From a checkpoint of a small image classifier: 10.4M parameters, batches of 128.
Rows from expert 11 of block 9, named by matrix and row number. Rows with one number belong to one neuron. Each number is 50 + 15 x the weight over the matrix's rms, rounded and kept within 0 to 99. All counts start at 0.
# gate: expert gate (model.blocks.9.mlp.gate, 32x64x256), inputs 0-85
# up: expert up (model.blocks.9.mlp.up, 32x64x256), inputs 0-85
# down: expert down (model.blocks.9.mlp.down, 32x256x64, transposed), outputs 0-85
gate.9:33 55 65 44 58 47 44 46 50 57 60 37 46 53 50 65 67 46 76 61 53 47 47 83 54 67 43 46 41 40 41 81 51 24 35 61 54 27 80 58 45 69 46 74 52 30 31 56 36 52 66 39 63 40 42 13 47 46 51 35 40 50 65 54 41 72 50 84 34 49 62 67 78 58 62 55 63 41 57 55 55 56 42 52 63 37
up.9:48 45 35 48 52 51 53 74 46 34 42 68 44 57 39 31 43 56 33 37 51 28 62 40 37 46 29 48 23 51 34 30 64 73 46 19 31 79 36 53 42 17 44 44 37 72 43 32 41 37 38 61 29 45 44 70 52 61 65 76 24 50 39 70 56 65 48 32 68 27 52 27 40 34 36 29 30 67 53 62 48 47 48 61 46 61
down.9:59 44 33 43 54 71 52 28 38 28 38 20 15 66 44 65 09 52 58 27 36 60 71 41 46 73 23 60 33 58 72 42 51 65 74 37 36 45 39 35 33 37 76 48 52 52 51 41 45 30 33 67 63 51 52 65 51 48 19 58 55 53 52 42 57 53 60 55 44 60 55 64 73 40 47 48 28 62 36 52 50 52 83 28 53 56
gate.10:39 48 59 55 67 45 67 56 43 47 47 85 60 64 35 53 37 62 35 81 69 26 39 92 65 63 39 53 52 70 57 24 47 39 58 40 42 63 48 49 68 26 66 39 30 61 44 40 55 52 44 71 50 58 66 33 53 53 55 42 57 61 32 77 43 53 58 50 36 66 68 13 72 44 29 21 38 40 34 47 44 66 32 50 29 43
up.10:34 43 59 59 21 56 39 57 65 64 53 29 33 38 57 49 65 50 54 44 30 71 52 05 46 46 66 52 31 33 37 66 51 51 34 56 51 20 43 38 07 61 32 67 74 50 62 60 56 44 57 28 52 36 44 65 41 50 51 51 40 41 68 37 54 50 48 69 62 43 33 57 21 75 63 59 61 54 59 51 51 53 49 50 46 58
down.10:42 60 61 46 57 45 41 20 61 42 71 77 70 33 46 57 21 45 33 58 34 39 29 37 74 85 52 67 42 45 33 55 59 32 39 56 54 67 45 53 48 42 49 44 56 59 60 45 60 77 75 62 33 43 72 57 65 55 34 51 65 32 46 60 37 45 28 59 81 56 54 48 59 49 70 60 43 57 60 43 39 26 40 65 51 51
gate.11:53 24 45 72 39 59 72 43 44 32 49 62 60 72 66 53 33 49 79 62 38 42 61 45 62 39 28 58 43 63 62 47 39 50 36 58 39 69 50 37 46 60 60 38 58 35 35 58 49 20 64 38 77 81 58 24 78 59 06 48 61 32 70 52 46 48 64 43 45 47 51 55 42 60 52 24 53 50 51 33 52 63 50 34 58 66
up.11:79 35 37 56 43 57 65 56 59 58 39 45 30 75 66 53 55 55 60 77 51 23 69 41 46 37 47 49 38 53 45 39 38 56 53 59 31 79 44 40 59 53 49 47 59 02 12 48 60 37 65 49 58 99 47 20 74 46 39 43 61 27 65 49 32 48 70 57 48 52 31 60 48 71 54 17 46 47 46 30 80 58 45 35 60 48
down.11:65 53 49 18 41 39 46 44 72 31 46 69 50 53 52 52 62 41 52 52 64 41 46 45 59 62 55 50 44 54 37 51 79 55 67 32 48 48 54 58 39 56 85 47 72 38 72 19 56 70 72 36 49 70 58 31 49 53 61 55 59 46 47 51 36 48 34 40 38 47 48 47 26 41 69 49 66 64 66 60 52 22 16 52 62 42
gate.12:68 72 66 22 55 53 86 67 38 66 64 05 47 44 16 66 49 33 48 58 60 58 46 53 58 40 55 58 55 60 39 48 43 37 44 32 46 58 69 53 42 46 56 18 84 53 55 58 56 60 61 48 59 64 65 56 54 61 23 61 42 45 60 41 62 44 22 71 29 35 42 52 51 32 52 26 37 41 61 56 67 25 62 42 72 44
up.12:62 69 29 62 34 42 15 37 54 33 37 78 45 52 85 30 47 41 45 27 36 60 54 82 42 52 53 49 52 45 66 52 66 60 84 53 54 44 30 52 38 46 47 74 62 44 08 66 55 42 39 60 37 44 30 27 42 55 73 37 29 75 35 53 48 57 55 46 67 40 70 53 43 60 69 75 65 55 37 48 35 58 54 54 47 53
down.12:25 22 47 29 92 62 60 52 29 54 66 41 53 53 59 30 50 55 31 69 41 40 55 47 55 74 71 28 65 35 55 44 50 56 63 80 64 87 65 24 59 42 35 51 37 57 71 40 59 47 53 61 62 51 34 12 32 54 61 57 74 43 39 30 63 64 00 32 52 47 51 70 59 72 79 61 45 70 34 54 36 76 33 44 43 19
gate.13:40 34 59 49 41 44 21 40 57 60 55 25 47 29 56 46 49 34 34 56 60 58 53 52 48 43 56 52 27 64 76 01 36 54 19 57 50 42 52 47 80 59 47 52 44 67 56 30 48 53 23 55 46 45 33 41 21 52 43 37 42 59 30 43 43 51 65 38 65 46 42 52 60 63 34 66 49 58 42 53 42 27 08 59 43 63
up.13:33 38 36 67 50 42 58 40 49 51 57 66 67 52 46 48 50 69 53 62 56 72 58 46 61 32 69 67 53 39 46 71 39 70 55 76 44 39 49 54 88 61 40 53 58 23 64 30 60 45 64 62 38 66 49 83 53 69 53 60 11 47 59 53 57 59 86 35 37 56 62 51 50 00 52 57 47 60 47 48 67 38 30 46 48 24
down.13:77 42 15 71 35 47 41 41 58 38 47 33 24 73 60 48 29 60 35 52 17 75 54 48 81 40 29 37 51 40 42 72 37 47 47 39 77 48 36 73 62 46 51 30 56 46 84 28 17 40 42 47 22 56 48 48 47 63 21 53 52 58 29 25 68 54 65 52 57 40 91 43 31 43 56 36 59 43 65 53 59 38 59 52 38 46
gate.14:52 62 33 30 60 59 28 39 57 51 44 45 76 45 38 59 38 21 48 50 64 32 77 69 42 50 72 60 41 52 78 58 67 66 57 62 48 44 46 52 50 44 60 48 69 58 53 54 73 65 14 62 08 47 32 07 74 47 46 36 55 49 68 52 63 51 68 67 49 43 59 37 51 81 47 56 59 67 64 48 36 19 56 42 57 43
up.14:61 46 42 31 60 45 39 47 54 42 43 40 64 40 41 47 44 34 42 44 68 48 66 64 39 52 78 54 29 40 54 39 74 54 66 64 45 45 34 50 46 46 49 47 71 50 55 51 57 52 13 49 17 43 48 04 60 48 32 43 40 46 65 63 72 53 58 60 52 39 57 56 29 82 42 48 48 59 70 47 42 22 59 58 61 36
down.14:35 53 51 56 32 68 46 31 37 41 23 77 60 43 42 44 45 61 29 46 25 54 06 29 82 55 74 63 59 70 28 39 76 41 79 63 41 42 50 46 42 52 40 50 35 56 30 42 66 40 57 54 57 66 69 24 60 57 59 69 74 60 38 28 67 61 42 47 52 63 57 37 73 37 79 38 71 48 31 23 41 55 08 60 45 65
gate.15:35 68 44 57 36 66 47 65 51 38 34 99 74 65 31 49 34 57 17 31 45 42 12 65 49 56 34 46 70 39 80 52 37 42 07 54 28 12 23 39 71 44 35 50 50 21 53 56 52 22 43 96 67 66 32 72 51 52 87 44 84 56 41 39 62 51 64 52 36 27 41 40 34 51 36 46 48 44 43 43 64 58 46 34 75 54
up.15:56 11 80 82 45 53 68 63 29 43 31 64 32 35 30 61 50 53 51 67 57 61 72 13 41 30 56 24 46 51 60 36 57 45 75 62 45 72 77 47 39 58 34 59 50 72 48 58 49 53 45 48 42 59 40 38 44 35 28 62 47 37 42 71 58 79 66 83 47 34 34 50 49 66 37 44 81 72 59 68 50 37 44 27 45 34
down.15:55 20 48 41 37 26 42 43 76 43 40 36 55 54 38 38 65 62 48 58 23 29 00 46 30 58 60 35 55 48 31 70 43 65 57 47 69 43 49 52 69 42 60 48 46 65 52 62 57 56 57 56 28 44 33 27 36 49 64 44 61 47 52 35 61 42 65 50 56 46 43 44 53 36 65 38 47 63 49 43 54 49 71 44 59 52
gate.16:61 38 37 52 43 46 47 60 78 45 52 33 44 56 72 45 60 34 09 48 52 40 82 63 39 55 47 69 38 48 90 60 81 31 72 60 59 44 49 26 50 57 47 60 40 53 54 47 71 39 56 74 63 31 57 82 30 54 49 62 63 50 45 73 52 56 54 51 37 64 38 24 29 56 59 50 66 61 48 53 37 68 48 46 57 36
up.16:51 30 37 46 40 47 42 79 54 37 47 26 73 49 59 57 46 39 52 51 67 63 48 73 50 62 31 44 35 54 84 41 46 17 62 46 66 37 67 43 74 59 43 54 54 50 55 73 82 39 58 63 61 51 38 44 47 45 50 71 48 52 58 85 33 60 51 53 64 35 40 23 10 54 44 76 54 56 60 38 39 56 76 58 33 45
down.16:74 58 60 57 54 32 43 52 42 30 30 37 57 33 57 38 40 50 38 59 69 06 54 38 13 43 55 42 54 45 41 47 57 48 52 64 67 58 69 44 57 44 52 87 50 60 63 59 03 44 43 56 49 45 57 39 77 61 36 27 48 46 49 43 47 53 42 48 54 54 38 53 51 49 57 63 40 54 56 51 42 78 35 63 39 65
gate.17:48 36 68 76 52 47 54 73 57 30 26 40 67 21 40 60 46 50 48 42 46 42 55 57 55 34 48 67 47 39 32 58 63 55 42 42 45 38 80 43 54 44 40 43 42 48 71 47 42 50 62 44 50 39 20 36 62 43 45 47 23 59 53 58 30 51 49 44 46 57 31 53 31 50 43 41 45 61 65 48 48 36 53 78 39 41
up.17:45 27 61 70 49 39 46 68 65 29 31 49 51 28 41 77 51 59 49 20 62 48 48 44 52 40 72 50 61 48 16 42 61 65 57 52 48 41 71 44 60 53 41 49 52 50 72 50 51 56 68 54 52 37 37 49 48 48 38 40 12 53 42 56 33 30 53 56 49 59 39 53 49 39 46 43 31 55 68 43 43 37 57 72 27 50
down.17:52 63 65 38 53 55 32 79 52 53 30 70 44 58 58 24 68 23 32 53 55 57 31 58 42 35 50 38 58 77 41 60 53 65 48 25 46 08 57 70 45 33 43 36 81 43 48 32 51 65 43 50 50 63 57 31 66 51 68 78 58 42 42 34 65 61 44 37 58 48 48 38 46 33 51 35 39 35 54 25 73 51 47 48 20 52
gate.18:29 67 56 64 52 72 47 47 47 46 42 49 44 57 69 64 33 58 50 27 58 49 57 39 51 59 70 83 52 48 28 57 53 16 56 35 49 58 35 67 32 41 37 55 48 52 85 57 37 50 47 55 67 61 61 51 53 61 64 76 84 55 32 58 68 55 63 66 45 31 46 26 61 19 29 44 47 42 63 53 42 24 80 30 50 37
up.18:54 64 52 72 62 58 42 42 58 43 38 62 54 53 79 73 40 54 41 22 56 53 57 52 53 55 56 90 61 48 43 77 62 27 44 47 47 34 38 51 25 51 20 54 53 45 78 72 40 37 49 61 44 62 73 46 54 53 56 80 64 43 43 49 65 19 56 50 53 51 34 27 67 28 29 64 47 44 63 42 33 10 81 39 51 35
down.18:64 52 73 37 57 51 41 64 23 60 66 50 51 60 41 50 35 48 68 28 49 77 59 45 45 39 69 42 47 73 46 41 61 57 41 42 31 60 44 63 60 52 51 62 45 36 31 49 51 60 44 63 53 32 55 54 62 33 51 78 43 68 56 46 32 30 51 70 52 61 52 49 31 66 71 75 38 54 65 52 37 48 47 47 46 37
gate.19:63 61 51 36 50 62 47 50 62 37 69 32 45 44 26 49 31 41 42 34 48 58 87 36 50 63 32 47 64 45 58 69 57 33 50 58 34 42 59 58 32 33 55 56 64 56 43 71 37 40 44 38 57 57 58 52 49 38 32 45 58 48 30 41 59 90 49 60 55 42 46 27 29 45 59 75 29 58 40 60 33 60 31 40 27 34
up.19:82 41 38 25 64 55 56 33 80 59 70 35 51 33 36 52 31 56 45 36 85 69 82 31 61 41 29 50 49 55 75 66 62 38 37 39 44 50 51 60 50 61 42 78 68 63 65 43 58 52 27 28 45 38 60 52 41 47 49 55 80 76 31 36 65 32 36 41 69 51 51 41 63 29 55 67 46 68 36 57 39 62 49 18 28 46
down.19:61 60 41 34 45 32 49 55 54 58 58 20 38 39 52 52 16 50 30 77 60 79 44 30 33 27 67 58 63 54 44 65 30 69 27 20 60 35 45 48 46 20 23 25 56 72 46 56 27 46 41 48 51 75 46 46 55 38 59 32 61 52 49 58 65 29 52 60 49 38 51 58 64 42 57 46 72 50 39 22 46 62 27 53 51 71
gate.20:38 67 63 42 36 14 22 41 62 47 16 12 44 22 58 40 48 67 67 54 30 20 44 36 78 59 68 27 61 53 06 52 40 46 38 71 45 44 35 33 62 58 27 43 04 54 67 47 59 35 72 54 31 32 68 00 74 59 59 25 45 24 57 38 30 54 54 54 74 35 41 58 48 55 48 50 58 59 35 41 43 27 81 45 18 34
up.20:48 39 45 22 39 66 62 48 43 70 55 14 44 45 43 67 63 33 61 39 66 56 46 34 19 36 68 41 27 42 58 50 58 77 39 51 30 60 57 67 49 41 69 37 87 62 73 59 33 40 33 26 61 76 50 65 34 25 39 51 66 53 50 40 67 48 66 44 20 49 36 66 43 14 40 42 84 54 57 50 74 54 43 63 62 58
down.20:51 41 66 45 41 40 38 31 35 55 61 54 27 68 50 41 74 43 36 47 76 63 46 66 57 66 89 59 34 54 37 43 64 68 39 43 51 57 36 64 40 80 50 56 59 44 18 42 04 35 44 61 23 43 47 44 54 40 48 60 52 44 44 62 67 72 45 55 49 51 47 54 60 49 43 36 38 58 69 44 36 68 45 16 65 48
gate.21:46 67 54 52 49 32 78 54 78 42 75 41 79 19 75 63 54 25 48 61 67 53 55 53 63 65 39 58 62 35 79 60 26 34 29 34 52 60 51 50 41 70 16 68 54 50 40 54 79 34 13 39 34 47 62 66 55 43 68 50 78 65 63 35 47 69 58 57 48 43 76 63 51 53 35 56 62 27 58 53 40 66 68 42 62 46
up.21:70 67 59 39 50 83 65 49 28 28 25 36 58 61 23 36 67 55 78 97 48 36 52 54 49 28 68 48 47 79 56 72 50 64 39 38 47 45 52 78 35 44 47 54 43 41 67 28 56 33 53 62 68 83 44 27 46 53 38 67 69 39 49 67 47 20 33 48 52 44 46 38 07 49 62 63 45 46 38 55 52 63 49 58 50 42
down.21:63 34 54 47 65 41 51 46 82 47 34 44 45 42 40 17 71 53 45 41 55 20 29 47 51 62 60 50 64 51 55 32 39 32 19 77 26 46 70 44 40 43 63 74 52 54 36 35 57 68 40 25 49 71 71 57 62 34 24 25 60 42 52 66 84 59 66 73 55 55 50 51 58 45 58 48 45 63 73 63 57 77 26 48 51 36
gate.22:53 87 67 31 26 45 59 64 67 47 76 28 34 55 18 37 67 77 58 37 73 41 31 66 49 37 40 59 28 60 46 56 51 90 61 60 55 54 63 54 75 55 39 63 44 43 51 50 56 82 53 66 37 58 45 68 61 33 59 52 56 60 64 37 50 32 51 57 30 61 52 16 70 66 46 62 47 65 44 34 39 25 33 51 39 62
up.22:39 67 12 46 42 26 59 69 42 57 33 68 66 68 40 62 17 42 46 55 66 58 62 73 69 57 64 34 46 34 28 35 61 10 25 42 40 24 53 58 27 49 67 47 36 67 36 34 60 35 58 41 40 34 49 39 50 54 18 46 52 38 46 63 43 70 49 70 39 50 51 44 38 72 61 33 33 51 60 67 43 59 82 34 46 40
down.22:75 34 60 57 22 58 64 51 62 34 22 62 35 58 53 50 69 52 48 47 00 37 45 61 52 68 46 43 43 45 09 47 55 19 31 54 51 54 70 56 36 43 82 55 44 38 41 44 57 39 22 21 36 70 36 60 03 63 81 51 64 62 13 76 38 44 90 55 41 45 59 45 46 54 71 43 31 39 38 34 49 46 53 49 39 22
gate.23:71 35 31 39 61 28 41 54 55 55 79 64 61 64 34 51 16 52 42 45 24 46 39 32 49 44 51 54 54 49 40 54 69 30 26 69 49 50 44 26 45 68 74 47 42 47 42 63 62 52 57 61 51 48 49 55 61 59 51 57 44 65 48 33 61 62 52 49 52 63 43 57 43 35 29 08 39 41 50 53 67 30 82 62 50 38
up.23:43 52 67 52 28 26 44 45 41 02 36 40 37 51 58 35 46 41 36 40 77 48 72 72 39 46 37 31 69 34 55 33 45 62 85 56 43 54 77 45 74 38 32 56 42 43 40 56 61 46 48 76 66 49 60 49 67 43 58 56 31 54 42 70 40 51 38 40 52 35 52 55 81 61 59 69 60 51 57 31 42 69 28 46 47 40
down.23:28 55 34 49 59 49 62 70 58 79 49 61 50 40 59 43 58 61 50 53 70 56 39 57 68 65 69 75 41 66 21 69 77 23 36 47 52 36 73 70 40 66 63 37 43 68 41 34 56 58 50 52 52 43 33 69 37 40 41 93 35 23 41 59 16 55 60 62 66 46 79 42 64 40 66 43 65 18 63 46 63 35 40 68 24 69
gate.24:50 33 49 49 48 44 58 55 38 30 43 19 31 90 64 60 38 51 51 40 34 37 62 41 41 55 54 32 41 52 38 46 37 53 60 45 64 61 57 52 30 62 54 44 29 70 41 44 53 56 47 53 51 28 69 77 48 51 29 67 34 59 46 38 44 74 37 52 55 34 56 33 72 77 36 44 26 54 56 28 73 34 41 25 19 58
up.24:10 29 53 61 57 20 51 53 48 31 57 47 54 54 36 68 35 43 41 33 47 25 80 29 42 50 55 64 59 41 25 55 28 19 58 40 44 49 50 29 51 36 55 43 37 45 38 42 94 29 40 36 56 19 48 35 26 70 64 42 13 59 20 54 50 75 50 30 86 46 71 49 65 57 61 72 50 44 43 64 62 48 40 33 48 17
down.24:61 30 64 71 63 34 67 40 38 32 36 66 40 54 42 59 86 51 63 42 62 33 44 63 69 73 41 34 57 74 78 44 50 60 44 66 34 24 51 57 62 37 42 12 59 11 47 43 56 49 49 58 60 18 10 32 69 38 51 26 47 46 42 39 49 58 21 51 60 50 37 22 41 78 45 66 42 66 58 53 71 48 53 40 60 53
gate.25:46 13 36 63 67 62 42 42 41 35 36 59 60 54 52 50 71 68 86 36 43 64 34 63 27 63 63 36 46 43 60 37 27 22 57 62 72 63 47 45 62 60 60 55 22 30 62 44 50 25 29 67 23 67 32 49 74 42 18 53 49 57 43 40 37 67 46 89 25 66 67 44 66 45 34 64 27 56 58 50 26 38 16 72 35 46
up.25:65 77 56 58 29 35 40 36 59 71 42 89 70 24 39 51 80 64 58 69 51 44 73 56 43 49 68 70 78 56 61 61 85 87 77 40 46 41 58 51 75 45 33 61 81 41 37 87 39 66 65 44 34 48 59 20 14 78 82 29 71 46 47 52 48 27 36 64 58 75 53 42 47 38 62 66 45 56 44 66 54 36 56 14 42 66
down.25:39 74 36 58 41 68 53 80 42 62 50 53 35 35 24 47 56 46 19 23 59 64 70 41 34 48 47 47 39 65 50 52 80 27 34 40 56 34 58 84 21 75 71 63 29 69 25 69 30 54 45 51 51 65 53 40 30 42 50 41 55 33 17 49 53 21 60 69 48 49 26 53 54 62 52 70 62 35 43 56 46 50 42 65 40 37
gate.26:37 90 47 37 64 63 53 49 69 29 57 44 50 43 75 51 98 26 49 49 61 51 39 58 45 52 45 52 63 61 51 29 56 18 76 46 53 61 44 47 21 59 73 52 44 55 32 33 51 55 25 89 70 67 31 20 45 55 41 33 32 35 69 53 53 42 59 68 27 41 70 53 52 19 57 55 66 46 47 73 41 55 30 56 56 42
up.26:53 87 52 35 59 50 53 43 80 28 53 48 42 41 53 57 89 37 29 48 63 50 48 55 39 51 36 45 53 58 54 35 50 12 72 36 58 60 44 43 18 47 75 44 57 66 38 31 48 54 28 65 58 78 43 49 29 51 26 52 29 34 68 54 45 38 56 78 26 52 74 45 65 31 47 39 67 52 43 74 56 25 44 66 45 43
down.26:76 50 50 69 65 59 74 27 42 58 58 57 47 51 71 14 69 33 33 40 70 59 24 43 72 46 38 28 44 35 40 53 35 34 63 63 67 60 57 63 47 33 50 49 15 35 74 52 66 39 57 46 23 53 42 50 52 84 29 59 34 61 24 52 52 43 39 44 48 88 54 29 29 37 37 49 57 53 66 58 54 46 40 40 39 35
gate.27:54 71 62 71 30 57 62 38 59 69 56 46 49 54 44 34 52 41 57 60 64 42 39 20 51 49 62 42 57 44 35 44 49 76 46 50 51 42 46 48 62 25 39 36 54 57 49 54 48 55 28 38 73 56 50 63 35 50 56 55 56 76 48 56 41 41 38 28 59 56 22 50 48 88 56 49 35 37 67 56 67 19 67 36 69 44
up.27:49 18 45 41 61 57 38 44 33 40 43 79 48 45 65 40 57 75 51 38 44 62 52 41 45 48 65 12 57 57 45 59 57 43 69 43 57 36 39 63 37 44 44 61 68 29 67 64 43 66 75 57 77 58 51 27 30 61 54 70 65 34 32 56 48 57 74 77 57 60 60 17 40 28 41 73 61 42 50 26 45 85 49 32 44 57
down.27:88 45 48 59 31 20 51 55 43 86 82 31 33 34 52 57 39 45 39 46 69 33 35 43 58 50 37 40 43 53 68 72 68 50 42 47 37 36 38 40 52 51 53 58 59 64 71 37 42 39 62 21 64 57 37 59 43 18 57 84 55 82 57 46 44 48 53 53 35 56 71 36 42 40 70 66 50 69 62 40 63 30 46 33 48 49
gate.28:41 33 55 76 41 44 51 43 33 60 56 38 69 48 87 49 17 74 36 50 52 52 33 94 70 50 38 77 44 63 37 54 52 20 31 40 41 61 38 39 49 37 41 50 56 39 58 43 38 42 50 44 71 44 50 52 78 34 39 61 71 73 56 49 30 31 57 29 64 47 44 50 37 90 46 46 38 53 45 49 64 47 48 37 77 59
up.28:70 62 68 32 56 65 49 71 50 53 27 50 32 72 26 43 60 41 60 54 45 52 76 18 19 37 56 37 72 38 73 75 78 70 75 43 57 57 48 44 26 60 68 28 74 50 61 57 53 42 60 32 34 54 44 14 31 69 68 62 22 26 48 63 82 71 46 66 41 45 56 62 56 48 44 80 45 62 41 50 60 53 36 48 44 68
down.28:57 34 55 27 49 50 37 36 79 57 45 48 63 40 38 24 84 36 54 51 70 69 40 61 67 51 62 36 36 74 39 28 50 28 44 33 44 57 43 82 67 65 64 52 48 28 57 36 63 50 27 56 29 35 29 54 36 46 32 48 25 54 67 46 37 83 38 44 51 66 37 58 46 58 66 65 60 64 57 75 51 89 14 73 34 71
gate.29:59 60 50 42 40 36 58 47 64 41 42 53 40 63 47 65 29 59 50 60 43 32 49 46 49 62 49 50 58 27 74 46 69 36 22 66 43 63 57 57 47 38 48 50 51 72 40 37 65 50 17 29 54 62 46 38 29 40 28 38 42 63 56 55 57 59 30 46 50 81 54 28 51 38 53 60 51 32 62 53 45 47 43 79 59 24
up.29:44 32 50 50 60 60 56 48 46 56 58 51 56 37 55 32 71 36 55 43 70 66 46 62 57 38 49 49 46 62 30 63 36 37 78 31 60 43 48 41 60 67 54 47 40 22 68 66 38 43 79 64 49 37 54 58 75 70 78 64 53 31 39 45 46 16 59 51 51 27 43 64 47 55 54 42 53 66 41 51 58 58 53 35 50 60
down.29:37 41 65 52 51 61 52 38 36 40 53 13 39 77 45 65 29 65 47 43 13 31 69 28 67 48 46 32 73 45 33 61 41 37 41 34 43 54 45 56 43 23 42 33 51 50 49 75 30 41 48 67 66 70 47 82 64 56 30 45 41 65 44 40 49 62 79 74 51 27 60 46 67 50 51 43 70 42 74 67 69 42 27 40 53 34
gate.30:23 79 39 55 67 41 36 38 49 55 57 92 54 40 14 47 37 53 48 50 54 46 58 16 49 53 45 47 78 57 00 30 49 49 31 37 45 17 56 49 23 62 47 67 28 31 66 03 56 64 46 74 60 39 31 76 51 41 99 32 58 48 50 52 53 65 53 60 34 50 43 48 54 31 61 48 34 39 48 63 29 41 29 62 60 41
up.30:54 33 75 78 42 49 54 36 58 52 38 82 49 30 40 33 32 29 71 33 22 42 42 15 52 27 35 24 68 44 41 38 20 52 50 60 43 64 25 20 58 65 67 47 72 60 60 55 53 35 86 62 61 78 37 27 40 59 81 44 31 63 36 64 39 69 60 02 43 83 37 46 32 59 42 27 67 72 36 54 43 15 45 34 57 36
down.30:64 44 62 47 50 53 49 51 76 34 46 56 49 42 29 53 31 38 43 37 34 73 30 44 45 37 42 54 81 57 73 63 46 48 31 48 57 44 32 51 55 80 75 52 36 36 46 58 36 52 58 64 66 63 50 43 39 52 25 72 45 60 53 65 39 54 72 30 48 52 63 67 40 47 31 25 63 18 22 51 49 46 58 35 50 62
gate.31:27 43 66 46 53 56 59 35 53 43 48 64 57 30 68 85 59 40 65 24 51 34 42 30 64 40 58 68 56 34 68 79 44 46 36 36 58 51 27 39 26 38 44 66 32 53 75 51 37 60 27 51 42 58 45 72 55 48 31 57 68 45 69 57 59 00 44 59 58 70 65 70 75 61 66 35 65 49 68 37 47 42 63 24 61 79
up.31:72 45 40 44 36 41 36 70 39 32 65 54 59 58 58 32 73 28 46 49 60 60 30 57 49 61 40 25 41 58 39 32 48 53 46 48 50 26 34 48 33 39 48 59 46 74 81 49 64 19 38 29 50 33 51 25 77 58 26 65 56 50 43 36 50 41 43 59 38 73 62 68 80 36 54 62 55 51 49 49 25 41 83 69 30 67
down.31:35 55 74 37 36 24 58 15 62 30 73 21 53 42 41 74 32 42 51 39 53 48 61 46 63 59 71 35 54 53 50 62 34 40 57 44 08 50 23 45 65 41 43 38 41 48 44 39 49 62 67 65 60 52 32 45 58 16 36 42 55 57 55 83 43 43 26 49 49 13 23 15 47 58 58 71 39 60 65 48 30 48 55 41 49 40
gate.32:56 53 33 44 62 35 49 61 26 49 47 37 49 62 52 48 64 36 49 46 77 22 64 60 51 39 17 59 65 53 38 51 39 55 62 62 54 52 34 37 52 70 56 49 43 54 78 60 40 58 63 21 56 48 62 11 47 33 36 43 42 39 17 75 48 58 51 47 68 14 36 70 46 39 42 65 42 81 45 54 78 52 40 31 55 49
up.32:48 55 41 55 51 52 49 49 29 57 52 49 58 58 60 53 52 40 38 38 62 06 62 53 49 54 22 57 66 49 29 47 53 34 66 63 59 52 32 43 79 56 60 64 53 44 83 57 55 53 70 33 45 44 61 11 60 49 36 44 32 56 33 85 37 45 42 31 60 34 34 67 40 28 52 69 41 71 44 65 55 61 47 43 58 47
down.32:36 44 36 47 59 52 42 37 51 49 74 37 56 53 41 49 30 59 73 41 75 48 62 36 41 48 57 26 37 48 30 53 48 52 72 33 32 43 33 32 50 39 83 67 29 41 30 43 61 28 63 25 28 45 67 49 39 46 49 69 93 68 46 83 43 37 80 35 51 44 64 20 60 53 66 37 56 47 52 23 57 71 17 49 37 35
gate.33:46 47 46 39 39 44 45 60 54 58 62 24 51 64 14 57 65 56 29 54 55 73 57 34 30 43 44 30 07 62 11 49 29 60 83 59 49 24 55 25 67 33 30 51 52 35 46 65 31 32 73 54 29 56 55 83 71 58 73 39 59 38 50 52 32 57 45 43 66 84 38 54 48 65 60 57 45 34 61 52 60 34 50 43 48 49
up.33:46 56 36 59 56 52 50 22 53 44 51 69 67 51 64 20 65 30 73 78 32 25 26 40 66 57 60 77 35 42 63 48 38 35 36 35 42 45 21 63 38 53 71 35 62 59 38 22 65 57 70 34 82 73 44 38 35 24 19 51 88 58 41 44 67 55 68 54 31 27 77 29 19 41 54 60 41 62 46 39 50 59 57 13 59 43
down.33:64 55 39 46 31 67 52 42 29 61 32 16 67 17 18 40 54 49 28 72 52 29 57 38 45 44 38 34 59 52 45 29 41 42 49 48 63 59 54 65 44 38 53 59 30 45 68 64 82 45 60 48 60 66 68 55 21 45 51 42 56 58 74 55 30 68 51 20 17 49 67 22 36 45 70 61 65 34 53 45 57 45 50 62 66 39
gate.34:48 26 68 36 45 21 62 64 42 28 42 10 81 56 70 97 93 39 59 42 75 59 53 22 60 68 10 70 54 48 56 51 48 43 29 37 50 59 55 47 19 41 75 38 30 24 26 55 49 37 44 39 69 48 49 86 57 73 20 57 22 55 50 69 59 24 29 31 70 65 47 69 75 60 35 83 53 51 57 50 42 67 75 47 50 69
up.34:52 21 51 42 56 49 30 42 37 72 31 62 41 49 55 34 60 42 48 34 31 51 51 50 69 43 53 78 53 59 70 44 36 28 61 38 53 73 44 44 62 65 79 51 54 57 49 53 42 74 82 53 39 29 66 03 53 66 60 62 55 50 64 63 44 55 51 56 62 39 55 70 45 44 45 49 57 62 48 49 14 73 23 28 38 48
down.34:47 41 70 33 39 33 42 41 58 35 19 50 54 22 26 54 37 41 69 45 18 56 75 54 68 61 48 20 67 40 79 28 47 37 44 34 56 36 35 44 87 27 68 56 40 76 57 50 64 72 39 48 83 32 53 40 42 34 67 43 55 57 43 66 20 75 40 48 69 35 42 53 72 47 59 40 57 47 74 54 51 46 39 59 57 59